config.yaml
arch: "gmlp"
layers: 8
steps: 40000
epochs: 52.7
Rows from block 4 of a small image classifier, named by matrix and row number. Rows with one number belong to one neuron. Each number is 500 + 40 x the weight over its row's rms, rounded and kept within 0 to 999. All counts start at 0. Numbers have three digits each.
Before each neuron's rows are labels from the 100 images, of 14848, where the neuron reaches its largest size: "place" is the part of the image that holds the peak. Only what is clearly more common there than usual is listed. The data: microscope photos of single blood and bone marrow cells.
# u: gMLP up (value half) (model.blocks.4.mixer.u.weight, 256x256), inputs 172-255
# v: gMLP up (gate half) (model.blocks.4.mixer.v.weight, 256x256), inputs 172-255
# out: gMLP down (model.blocks.4.mixer.out.weight, 256x256, transposed), outputs 172-255

place: bottom left
u.36:535515473531473514509504481546539440532541501477468449496568520441494439506445508505491603550580503566527499588419529499484467521490482524459472499532492477485426485479486515509517477554541457438490464505505464506539460465457496521488577521415431571442
v.36:550507490561422512452530458463518553517473468456421513479487478512404457530531495478476526451484451504521490531543576535525519523480470417483426501488505544449480491534535509528458586502521541472517494512485461461432516486445502517470529453571465463552
out.36:551449491501543558535501504537522523408454507467500546530464519455543519549486489458521468460494463518595440552466546448436480558517468463607512483494481543462452561582539497494528513469483512522528501481568496509446503545546528441504504498536463503491

place: bottom left; bottom centre
u.99:455486514399473497422556546572516557480474526445446459453498424485513559433494532501494537525461527541573507551490502446493540534520453548459559547549534554426461491471511543484527511466564492533550460520469581511557518508482548499538529437482504503528
v.99:483514482512544545536515509419510507612490529498494558455479529503526460462490495486458532503433470464498430502576525540583419398494553448586523491543453469478499486522486519514538477527494531488451538537579467492534445498551554407464522558553529465567
out.99:553486496473531528507496472472520502583529511480493572525503532456505513451490526470507521528554466463431494485533498555506428478501533455548489466452406520499491448468442483456502462505484493484422559422554467548445490513508451503506454615529501525491

place: centre; bottom centre
u.96:461535549511550480463522491481482477524515552522529552513457519513401522440528502524475480590494530521545500485569517454526538523497478492535511473515477538505418423519470431456444496532563490505590517457501482454457499545438458511551505457514536467450
v.96:458599502577518572521528513432496502438499517499481526485486438444443511530558504519466499512526439498526468478530457499510508497467524500501470521444537507551472563429454416491441466557492607524463392458444511444509512491525547576567403547521515493515
out.96:438480519473465530504516502587526447475517508470517550462497521502508492541494518447507480420453519547474536490497473496465491484496407442551500507484509477514463474478581447479567401485494585534472518538523539505518418495572510525480493478507516489482

place: top centre
u.244:542525556443434521513542518540540410535442473470549539512469427518498526512566493542535462512538518629482501504536543462508500529410552446432494450498497475475461503487516517501547474516590473526469474501504523476553507483515522583525540555507575466514
v.244:545568486516537491508486528498559505528493476437389526423535466471456534511511599511517479571457453500524449506445486493529537504515429459493518415481449474494479457482528456483468530468479409514522490482517462419467587518530522540571483522537495436557
out.244:532568515489537490528526455496515551489493517518599475488547496562539466519486486595541481527551440511477516531476459474544517606544567501495490494486409492464526487472498511449417468546470454532593496554458490471523566552449497569430400516509472470471

place: top centre
u.206:491501501547528586551553440507524479498471472501520483471404502465532509447457447579439484493531529553526473594563507529490543508494539492479586466550526522455527512529493504491448473474494495459512537463504551547467485503407517497516469528462405503511
v.206:466474572533470516494552500539486508488514522484467514523475490464590451501462530477448475570483459488504599463465479465470491509464480441545497501454440477525501519550516478484446465436427514522594523500523482401549514490517567468480452501403450527469
out.206:416528485546525506539579456520484468531462485526521550525480513453497456364455434560531469506441480513506507615505475457475474447533509502470609470504469555481476503561454478530534499547437558530562471449532549593476466512497456525471497508495398504557

place: bottom left
u.103:478453523513503559526512540502491482522465479462468572528549522504515500546453497545468432524520509437542533514522468494495555574528530546476572478482500534542520516499444507461429449559468498445499492511466532504517488473519496517455482501528480508536
v.103:476482486501475511474541493462571494488494513457458482486515504488507471546564502490463456471540522510462532470491460508484522495466501495566514505422489517411446431497442491443482504520494486461519523540424528455431521560471536595584531491516521498486
out.103:516474462591441514528538509503443441512490475477453512473543499438520500544492511538501428515519517511502529497570438526515602501473454513535522431469628511537526464492465413475548451544493429447524519524490540526527458444518468521473436511434486472471

place: middle right
u.123:509521493531521435415459523530549493499480511493497510532467548506512438498491516573534526517548527427434482541506474532512470511504482448527513541459533535508453476593500523521552485484456417411501492608471490433548469524475509526464524497486487446486
v.123:492509489558524538469509572561586518473508456531489412469499597490421564482437492530534501480496516459538488472534453564516484504483471494455546500465538502474478534498454532438479445516472542413532486528517502497538511630549531470469492495488521484483
out.123:465524466510446584556491539513499560474518523521520528458494452470444594488487531458503508491470522474473512496501497506452583501500528513509472495561489495509567568418429543539418529474470506496453487489493516540436550547517466485537523456515458428486

place: centre; middle left
u.249:483548592460484502465486452468533497466547470565460408503544490514459536433500494488503514573436556495482498465532496442474506446467438466422574486487486457542523525542547433529502508457546492572475514491578590484497550563479555492438480503443462531487
v.249:497469532493474513499543472481487385522497514433524476501496489505481600506535480455519405482511533498459548541401557520501474455525482515480456471488523490486487534547486523494465533537565449446460471448462500474571490519452468519493527517452478490538
out.249:527510470543476524519590521437457518473556522444489625440525527504480569525473493461502467418538477547472527531448535602479495496496600470550505481475533546509515525507452575510481505533391528466527464504499459530511460468552496516483519481512496445579

place: top left; centre
u.5:449536497540478529469488539473438525445509533424442466509487534454501508428502493495534429508500488518527427481542544500457591546515603503520484467524500530529439463580521442498444548405577497489436447515474509484531525504470488532562422447518496479503
v.5:512510462535477530488467495530500512493527538502500469540459476495502500533502482466549467524429491544522534459504522486556473490521462504517506524445605482495536512596497479519494518519543489509493551577443505492526489524535547497492421528487516498530
out.5:525530522514498532553486507482414517435470480518501542508538481525484534475473501460490479537441508524494476462544523468536565514575531484467491477554573469511485493517488477438486472468599466445528524589508508489412490450512527569512436484496519510492

place: centre; bottom centre
u.146:476557480573477561556522474488512499436471456579527558506537547513504428487468432528482400525536509460577444440475470583506532526461518506520485558499419493488506556494551519541521468566524534494482514479421569524433522540459535510496551518485458523482
v.146:480494520524508514452469473469417529457478497512445493587484541533545498529522518527465547459481539524503419448478545532540472478582507505442494520472521466433500592409503381479520553453453435530526504498537473462433524483422541528558471510511454477488
out.146:499545471606523543550429525490489429457459416574528504507529567537488515494512493520512439438542526535597450489493494468461529491460475496515475539524461540513499500583590442533501495574493549548503578497475552503472516552467499524474531526475408500511

place: centre; bottom centre
u.140:554540449566534525549549535516482466506491508571442506537560567486485520430478500493518596492428524546494462511508539477544429527565472490596493461462482505505475558472452530511495482484502508613488531486494485428547483458502496559454530489466419489552
v.140:548569509417511471499510462523574561478523445444459520428466543505518504523524473513494548530496544399472414560534552467464493440404523531464506574497556533483498467466503517570538502536454526545440531450548535498510394567444508476500473497471550546481
out.140:428479485389537486530530498500554545524558545446554569516502509508425529459527451500496505499574562517546489561511500532497503475502537506430555534472569527513449507495533506451501460483510527529464472445509497516487474493479481447585405463466563497502

place: middle left; bottom centre
u.4:582476579491481438530482468563474421437507515519496545543448476535508448494523478500459562513541540397445476453551480522499474567466607521451485488548552502513466517436543481471464419425546568541537505489472444487536490475496490380480498520497526483494
v.4:440539483449516518521532400548511526544520525517497470483492514490444517514516555488461537497436491518482471498529543545532418485532470572483402443494501503487511541502509502460496434506543518509466470425531413442480532540530560445461521473390563504459
out.4:493562526528480454486538533447552461483494509482409494515534510513460493511466549556453534522435523528491590435471516426488430475490545538498520514539528508435557543525497491496460528476553510529489548541520482411484506483493559505498465454534485454499

place: centre
u.92:487421485477485522477509480500543532574461453431447570533520423508531499504440528551476569462504482544468540570527488597508485581460504507471490557514551514501498485505433490508499477526535570490485459507516528449498483484558519482428529525479497506514
v.92:513502479509467498570512483407506458472508498437465449517530534492494491498478381452409565492506526480518481516464477482566521476446487515499592501499585494403475550481500567535461483503489507489557454485513527497512575453473513544521511494483501491518
out.92:495555534495484554517471607468453456496512513462541508462507520496453510579535470468518559491519507542477495478489470454462586502485508527521525515440480501533529503521523526527464509519566498565562480500522481514530505501498411502509529497480451400394

place: middle left
u.165:483508474488394491485451447491479479547495457438512485480565576503514484545561573457523447436554472506461488394469517559466437527474471535545507513454515528506547523483511403522539530506479516507535584494457457444457453477469519507484449503467548504572
v.165:477439508469470432539452489509526522540447518485544469434506493483526521554554558426545512482525545501559460483505473472405484485455429511535503494420612495518496485499489513490507440514506511496488511493469479458528473499489502483569496539505530472466
out.165:503466537430517493564529512427491509473511523484442544445519478489505495489417539555501441548469552460539524545542490509540427517544564468550455488481534521419540539494483474473520449507532432379530522516545484498457518478512563486548473495478516515413

place: middle left; bottom centre
u.168:547560519503500476470528498481532541543530561539426480512484523449516516497465419523520517443468453463546558446537541461470518444574463454515518493517528526515507465469510463521530452536577515501470551452585472527525540515558488458540494490556550514479
v.168:440516520531466489535579591557532495536513499488443413407466462465515505518449458500436510497412522502496508516474443506532486539507549522384502482440477504476488511591474501465546455476506469552496537498497507445444475505554473467532486499410525443512
out.168:508471518505456434568525558465510516542547510535489512502532504488572554468459490513549517472540493465458554442499481557438514483533547497439438513523504527524525531424531542477478547547540451387567506485547487426509493517541497483532470457447540542472

place: middle right; middle left
u.94:469551498481493513458489510464580478479543494524466516573531469498514465594532520545509540512538476422539451547516474531484437485537406438579549508535499508475476477480422482577509499385449585510407528459538519605464484528540453502461544454476501520525
v.94:463519478528476504506511508531464448505553512457398464449524468545545584434499535520568506486461504482479484528521528495506564528496443550516486525384490476475505536538503569519525484506520458549438520500471500509520445569507516425495534558396461518516
out.94:431482507418493496509529505483537451487499499572529480563522459488527593533566565544499514489448504495551543542499437627534479499504533457503531506511431481463552496542435507562562530475468538499525479503495551604489479501527487488479521477502420525540

place: bottom left
u.208:499481511465506502568499531460551524470518571507470468456469568503564454491419444558487492447559498478536502483507460480505457572516496447526480471525435535534463474496491540516532483453521563483542536457533466531555522489484469524361579494505529459548
v.208:491519484518518535443452520496549552493554496489514415452451519540444512560434558501485451503551537558595570444492444606548473515540589576460450522506439519544473494466542498534458514512520521421493449437536447548487511525455463471519545494489531506504
out.208:491492490500523503464451430452565482518459601522474523466495525510523501537488548435481472434485524586506478522473514471461446555503516486505502512529484560546529489553518499518495443513534482508577495518543511476518554469497446436457575523541508458529

place: centre; top centre
u.181:528546542564518506413480492507411523440565459458480491441497512460455534521542505514445492455457476505415487522508510479501514498535484459511479517546445492446533479436463513557447471519487472450425465471453539496452457496522501550521483556567549485487
v.181:587516525487544532502486515499427535492451548424495431549470503524473506468496476464502497432474425517484530458530553488518531451535479565527513444586511504534417416480478525522456471542448534503509484517467473505552463520527564519457450495471538537545
out.181:487467555493514498519535459491519459518497551466521523511471452543549523502507501588497558523515459480496506485492531616490542474545496462486481507453523465459491514501430485518519476541558565488479557519452475427475463546514581443540472424510544462506

place: middle left
u.158:420528526508482467491578528540443468487539513445574503558531479486485515542515508475522437432561504564547565443516572444372478533446504478518488537536510543554503504546560472501433532467458519491546513489476496457470568501411472503523452510561460448470
v.158:511494480512529454511464494582442471502552518459539471503425532446504510464476473488505499517474515483496497420537540560544540503460470525527518541475532494434527486571553479573527520416542453571522556531419511487460514454506480481460501526480518488448
out.158:606554512478533507531542475526491504561572523534541521489425526548531527506447452465403513555467477472481507491476470530543437464502494484477533486499538421524483454458477495502498507494594532500451540536529559555531509493556500485442533483505513459492

place: middle left
u.30:562457527563537493518491495594453489476490434551495529564489483506478496503545575479515476503509514475537472546491469434448494481469506576515511560524512520504538542520521498476481519381417489437498443443512528395513521514501494544518532456503534437554
v.30:419541462565590436509495439500526469495535457486545443510555448502466477560467613503472504540439535547507504527448461485414493552462507472531515472517523463578503510557468494500514534506564435482572470436486595434434491526459462505513493513439474569539
out.30:508470532531560468507460468561445446497480500484558451564514461512478512508515551500495475492512498565543532530471498446484507517491512601518450519514508520525511500524536536547495493444469503497506464513474524435474496524505570533480497468493536389482

place: middle left
u.149:591436522404493503515481559528456546515531491532527418499466548480493491504440468499522497472524500489454421508578547445469474436497481536535513536501543448440508502525481497482514513492474526569470471436536425555614546543544448577452558488425503474496
v.149:444535526528399504431458513521559483514514435525505542500501550551544501512459481497507520483467474464488440501504508509521498399455537490505558507548504471494463527532542455468509548473448507578526535517516424501517442521572533484574460549466577552486
out.149:441541512441570521483515495465527450518480560510571512480527457541536477557507490508487552555507516532520541485438509505582421537517530540473540490477500476509524508496511447456434541434528512523584531509435516507453470428505562422481478448493552477554

place: top centre
u.126:500534525459540495483491422456450577514518495511557448460558473450526444532543492545446465418538481552517545444509471467489530525517482443406481458492454561458498473572492513506438469509500508473529530520487510479435474401544563495475440445555580525511
v.126:500469462518444454436502493478475606458525515467476483540592517511472548522513466548452532531520485449416494482486522565498483495480465496530503554399507508437463463486511525448452525477504561459513475452572441480445544480484541527538514462481548541498
out.126:532550520582486573519469485495454504497542483519500473511488428541542489466451461442488499512499434480458531539496579555525530532470535482555482517519520492475493416506444500502576536468518518545492479500568466564517506447466546521555496441479482486493

place: top centre
u.2:542475497539512549518470502504460468568501533553454477487460481468546523557525480487493538501486484474500532432436500480505509490485420546499409472505508516506496465518579525446543457511493513525488606605542477523526545519514502573430567521531466458521
v.2:483574537464470524565453485476493507518542492501548523466474457447515502521539615517517518465502590529514514514490461527461517491492537470543515501482473551465507509479470555567537507412545464452545510539468528562425503431500540522481540517434439517493
out.2:455550526439501516513543507529525552368471489536516496526457515485502507465475519516512544389509514536505502533465501574500537512462524472460510528534480502503504497522443536496491550497427466332446449484488507518444464524498460533515523487448518518612

place: middle left; bottom centre
u.50:547464535482543472501537501437476411446469511484469484475542470488482495505516505497494536460496587532492548534513562521452466472517457444509551539478491545496439447540499508465523447597499452417469449459507516496529402515553599482469531551467523489492
v.50:504525542545408512481449563517558519473458463459468483487494582539480497499523437460525502487496443524491561600466531502520490504534536450500461517491556496540491499517541439460507486435525508429496527525511499498485536491519473494510515465525565531525
out.50:443534446490536465469552495530470514431422526504456523494525510443525532469508487525482513469403498532526465518469524436473402466558462558473554496491471530573502465534501485474497479473511454480541531505566461515551527483465559508463461471534548554435

place: middle right
u.93:494515553492563492452475510463401488478494479559411478546489513479516509533528558492440459514541469501500524448494492482527437486452491411502497512526497478512530453467510577508476569567521502448430484515482530504537524513515522554595539455565477429482
v.93:463444435513538522478472553505505556536443493529429502407480498490547551512511554550505370428398460512436501545515483505476455479516454520473476444508493580564451506515485514502488545474471476511455518465514563553540534497498445499463572509499437477466
out.93:578521441484526479532488496522483530493491526562552412494480461520484529503493509464531512529441467531512556457478477466402485489510447507502515528564547522472504535488486531461510517463500523503491521535490481627466492493477472514516514531502493479544

place: top left
u.210:536537516468466509415524473562472555526443509491511525466483434524570457503605479511507437552543583463489490429532512489578509497496543377536411473541512465473500490468508500489496514515479474413484497514502524618457534492482525509467454536526523543474
v.210:518444508465441554535569534448509515502512470488509483451461526454492470522548489470388540518454446471470537516517547618453528518522522512558465479547481478539463445511565498471512502499460543482511541442508487520519522565530539482483478620554603429423
out.210:472507574512502538501572450456416418501473525505479507454542503484486486527450464491468530609509512466495446457505548547481532562517553500530462424510519524516445533401522511502548499469449533532613444432503495473537504467515500470553526549472490487494

place: bottom left; centre
u.124:509469484489481475486487499465465462508443496556475540484537511525456496443504527504524489491552545527450533551504461554545505501489543474562522526530469491493516449540462401451617510576455517515480546488530486544508498510508460457579509507581486514492
v.124:485459516436504461476459457476534501494431552507519474508452522469483558545504549516505507527516469506461474544589536506586564546519451498494521508495486474469475464537537446516443568469488502547514518516444495565504583499466472519579480488443479460527
out.124:448487497501464532515437462509499473498461572497480525545570486501556493458514546554544501457536479576515558548593476549520521540480505459517483488561473527544494470495536472496563491512463575523507577458502516533488435472487540455563487484493464493519

place: centre
u.179:602468609498543476489483414504523395524487496495468479483495573487463523536436470480481486473530488528517532451442493514456558482457547565471426477599491492551516486463419405512476517514514485471504517423537472509569544585490506540474532528524490450487
v.179:591549543515556504455484489470495533545499464527478508521483520521469462529460465534545557504514358557420462497458507472492470453514534460476498450453525499462509457497478488488526486467398475507492495449461515455511514538510430574489470546510533485581
out.179:438509485516476481438426498477496458528498555494493486481500484497499510535543503543519551444478463453460466502543477541481509516527435434592468538397534449506501518559520524535492449514487508620487515562531505453458452548516499440562504597510514476541

place: bottom centre
u.101:510467535465509480465549503546498556514478472500462535489515518472446502510565506518535543563488443439514497460468609500467527544576488502448507473567489506466489488416514524491513545443448534517513465460483508424489431532501597543463527457533478485477
v.101:471492541444504479433534534494542491478512546560524476500531590460495495524425507546427508495484540503528482454470523406515512404496509492497506450505522458527498551480382502529477496446441534474500512466497393490446508481532483436517494479501561441563
out.101:408539533485508515490515542486546514523547473460482497593531520482526521553547549503499518530453493546546399467462512530464443527426521542479528504534509538526475485477464455488517470446469519502474465479472458535476431456561498487511494496485514401483

place: top centre
u.220:493497511486536455502550468496481535501490455590489487483470478480505493550495541521580546515517522539488425441578525482532530497530484432579499542523481518512464457509523538468539543434443583494437517565504491532527487528402530463533523511525519470533
v.220:539525602525485521534487537512479522462442458492513543510516530497495496517532529458496517482481574527423477446497516472518462557509435542535546513541445542523475414505517464527494483409490519538519493497454429497569528478434555503571517497497387495510
out.220:456438596509576509488478500503511498482504478565492560536493502411491468479505532542600516482471461546487417440548475422572542497556467492544546538531555502496519482488491514521477515426468553480507478552499525539514489493517569478512533575447508485523

place: top centre
u.193:502408557487516450450446470468472495541492446527537538457480496475452581527506561437426562583419471491439483500503445543483504515486574486576481558491465537469451481555534540474506509499488476449514513486498412489514465489488516498556482470530574499528
v.193:487424485462462542529510534525492489544442502478538486504454462537493432496473512495437478503576507500513515487448484558481536476505451543581487421503503528531484517469515470504475504531490479493446481430507444512579513507521492493507479468433558537490
out.193:484455458536501481504499497487474547585487495489468558453451450437480467508546560470505536499434415514539474462500480530556518516535563474452493455475545517452471441523504502469466493421447468495515500559503486569524503444475590489500516477490571518466

place: top left; centre
u.32:533500471508460451466497474493491507522527510485488557483484565497507547481557423465497547513522504535508470443449519476426571519501490472516567514508608481455571494476494514492526511521476486554501513510516446602521531484510501564558518492511590470413
v.32:556523499518505514514473560505435519443490451503513446464495442478458519489534542500523545488479521491470475437487521417486452529474512457446485496480486490511579504431503462533538524497529483443467542529475518565528513505499506544525540505482520551469
out.32:528460527506540494484494484488502540467516443527466456503524503445481498493518557513549491477491516491548467443512459528478552544507498462473479513510519553476552517538464586498502592569486426456447476527504508542486445526496373475549501556433465527556

place: bottom centre; middle left
u.7:563454488529495543531583521534457480476510528458493573410476447512540413494494408531498573529457439538534486510529472540532537460478505533515443537460453552534472548503428538525478469511490508532488507528447536518444461499523483531514500476482515496481
v.7:517514537453452463483513516515576493509528514457501525500545435515502531548500522538532504535440443546537482477422538517448490510464501511458495423436433563509554501515427480486518484460492482491458494476594523495516459556513503508579508471546611561422
out.7:577455512514496491502550505555477444436466525430430526456531499464494479438524397457449558532454461509501439516523526570528529541381521490539452522487469544535572526512422535511474545467494536481559484572474552524460472457517511513498486543507461465455

place: centre
u.54:467485465459450477521477464487462490475539494543475499517471438532477525458554492495525432470509539491541556469517466501486522480476511478444502509432470472556497495537456519509548539495529547511540494475481451487553528502453451560557489541544522494481
v.54:451460460458522470507480557507482486492508480485557522473493475495470528488526513551524524524465477514475514502515488455526553511522504492496468536514573553567537555506462515511486471573471498485568487472534517487414519569482521467507510561380506556539
out.54:479547481504522487535529503463520524418480547580488486550481482432537545472527473475513561534474441521512500526510522522505495472510548523505510550539462526544524504533452553457501546487468481492496499468541493539483513556514441511495506451466462459633

place: top centre
u.97:485469534444530572533559504450573507493492447560478509446523547458521516497578523485471461486606482525536531544570540480467570481504523477540476528504514520468544484559408496567501494498514485440463452443530483565542435496527522553537566529444466377469
v.97:541510518572488476492530543493503563552476450521555503519511462488567450519560483479479471517546527502441488487511520520490477425477540474500492495505511481534480450504563523556409510553559504515520507477499479543457497471567526483488557495470450521524
out.97:480457551460516567553476506444601486517454508479499567419497507484468465501587453528487455517580511511553526562533561519512478535507493587528473493507495518506491438496439418520463516460510530498530489473469522522435495500528554492530503464452406504492

place: top left
u.116:475408492465474496492465463474497464514477498572495508499552426528503553482547488438531598444502485460504538493543443464516487537533489474459579555536460530443455543491419580495521482479503503477450429538529561468544496547475502495514473558526525488518
v.116:472495503452530536493528531536469474515529464526483555471566496492540478497498543497455479460504506523501488477480519452474483545549463523500490474451509522492479546506489562435464559479491543622519500517498489528506534528518514433451481527492490463514
out.116:457479471545493492504609529596445530518486474457515501468481477474516522430491454511464471514472529460587489530516498548556530466491459470513522467527531539427433520566568501525504456553516486552477538473531476489599510469497507409431511477512498560497

place: bottom centre; middle left
u.111:429442473499485436448505481545500480395531480410527455515503488507461444491536512364516515551528488444532554457466550560538506481492523459426473603529469529485485563492453564516469520473486460521505562486484494542540517527507533543496489540486474525505
v.111:409542517456522515556468538442521523490517457511439548506441474555452454464534497482554538531550500478535484484443478548457469434464562530490460493423475451507444461505510567474484517461480519443580489482571486459461494577507545463516514527507478503510
out.111:459515464526556497525513418466499470501507407500502492613572513532451564528444443492525507517557544432493528519535463512483569527480484498491470537506475511542506565488524485520409498557519550436547478430406532511500526484551490442469503497454473555474

place: top centre; centre
u.25:538502513509448460454539557472473475483560414454539513483494593477583517541491516478505579472559458507446446454479528529480504506504545474534508443531501544509568478505517595470538491575504474530475602496496503437483575475473507491554558504482505435505
v.25:577572523507560445474551548456469456512518547489567433515530492521429450509504501474536501481511462441472513476486502466488518489526464524526445515495499430472512491414527482462414451503485503422496483481572520461486511547528575523367497496429533535491
out.25:531524532510580497511491591484532502600501504459514534493488501499489523548534490498484533484499406510478531494497495521473537509525462454488551513494435489455492485560482504476537492598442455592433534484475516524452508497526540497470483479465520473451

place: middle right
u.122:422485481514468448500493568494495540557571497496463521450548486518502526508514519504481462460477503497443520522492489535492404554464481471540509434504463498422454524477491501518456507434433549551587493502504537474536515523516497464537561443515391401554
v.122:483421523475540501481485454511451436453489534508502500464487452501483488557475542488441441510412520506534573497544472490523498512523544460487535523561506574557557526570430543511543526549518494434528563534489521404530507483497500447496615521509500526526
out.122:575505496432510534551553521544538441401495449526478471512481500478564534486461507545528496492470543521506531506499588519568577557526535548445490491501544540452455549537475541505540486497517449392502481503506497410490521548528572501498475456427562474477

place: bottom left
u.200:529536586486558545477503522504522481564553530394513509484585452532487509521532452555540507543512531487447474469455501462446527515468522529500495498508485425533502514532590502539515576532463504556544523505556517476502516418508527541526449518483536475495
v.200:490456517655457477444511481514533451518509495474455471493501437532526494450510510482526499466540577426574552395496459566470482504443520552458449559522550530506512515493475537552521468476514465473490511499555511495449478476436485475471543514458562495541
out.200:453472564480602479402533517465510488481463505502548464526548433542497539532573448572515491489534503485507557435445565495561486543478545499506477480506523428491533466495565493534488509435472508513526502559487491492504469543535520524468470381418516515511

place: centre; bottom centre
u.73:507512485445545448496507472482439473533490460457445525486547480444510554533608485491536492481516502497527476509516584595530537528494518448592477490499473496493534449470558486456466534483432425450496468539500454578455490504488443503566498482492491481514
v.73:429500509487491418491507474510533455479507523500473511512507435526494567523377477524463509477444571546559416469474462445445480488512499509504535507464519465503507517465545454518531489481481526488520477471558480502554543502556491475496497474478513495521
out.73:455427487471499492496489506499501487441465465543469516468537503488522510473578522453475522531474477476552489503491538500474562510522539471441527479478460473469449511465485516525540521437511475558461436440431478575457426598536492489471409589512484506522

place: top centre
u.63:513517495426568570389441430518514507478449487503489534570483440509513443526503546504535534510514505520471496461532463436518551479518519458507528536505497431527431523564505535460490545532483459550483548520489505554533511412492440482535487427463518576549
v.63:486470497505493519512464536539426505554501534514498547472486507507494542509554522537516508499472517541473534537561495468536600461464506493445463484463550429506506427546550460499534468466486510469539514495547488519550446501546440474483432574410485488464
out.63:493488571518463522535415533450563494469524491502530534545475520532466535433522494504526498463485481466464515496508520488500602510522495481445456499519459524569561501509488474533532582498395501558465429524508521381510496538503462513478498517455507541463

place: bottom centre
u.202:466487498451528496429460527497508489500538518530499489484486511493464550451455475512522467546488454457557433558471521563580487481538508514531459513511536531505505530517426558529447555470384545455489450521505495532518462516538513512492483510525500524534
v.202:520505471509493531521514485472529513498511466461466485428465488481457526508508533511538433479421554490505458490470443457511513503479498526485494515531479530471474461476485379498518460495533527480462473559501564485507417503420530490491495542449487479566
out.202:528508496526530488530453449504502521523471464504524530474532497441473543477560497518559512450457574439465485485492459554448495528483504483486520500485472591481479574461516492499482484541471445560567445462491559513553512517506435440548489526460454473560

place: bottom left
u.162:459521542523494468501533528476458495555505473475505406497557478456504488453476552497533533457560510516516499478531476530435504506505496520604470449496500515468465554538466532492425493474547495481445446423524507496493474468533594508553522521533448533505
v.162:516572529553498479376486519541502414482536491550469533522480535510455473465534510475551462465492495511513431465439544514513544558505581563520464484510502538521430504534473494502511494435518504431562529481425528527505509541466505544500483493472451501458
out.162:565583560496498457446575456463483524508529543506473495507451525470499549493479509580509526503473563456519487491513478501465455511470536462553496508485466473514551524488513500505540536471443428529529510547499445510470505454539460491530459528441564491477

place: centre; bottom centre
u.95:559529533509573532504532477535471474504511609522539575571482479507569499540482528529505470431539511510517572469490478477492457467529450510505505482523523525463536458399433462542480447502405559568494506521474534481457547494512501501548504572509508462485
v.95:494549466492501487524495525479483492561584601432477471536496428473462489460480430498462589530491525509479530460506476520471503420512566474530414487507447530480430432560486503455480505485554499465547469432456523520538541497530411402456472531489488517445
out.95:467502509530474502470372480532478460494469459430485485468520467538488491436500485504451552481535471588457523529516494550533497446463497540620437503477502531458459518516490498501558451538541511538461549461446420456515516494487520478464493479528512517511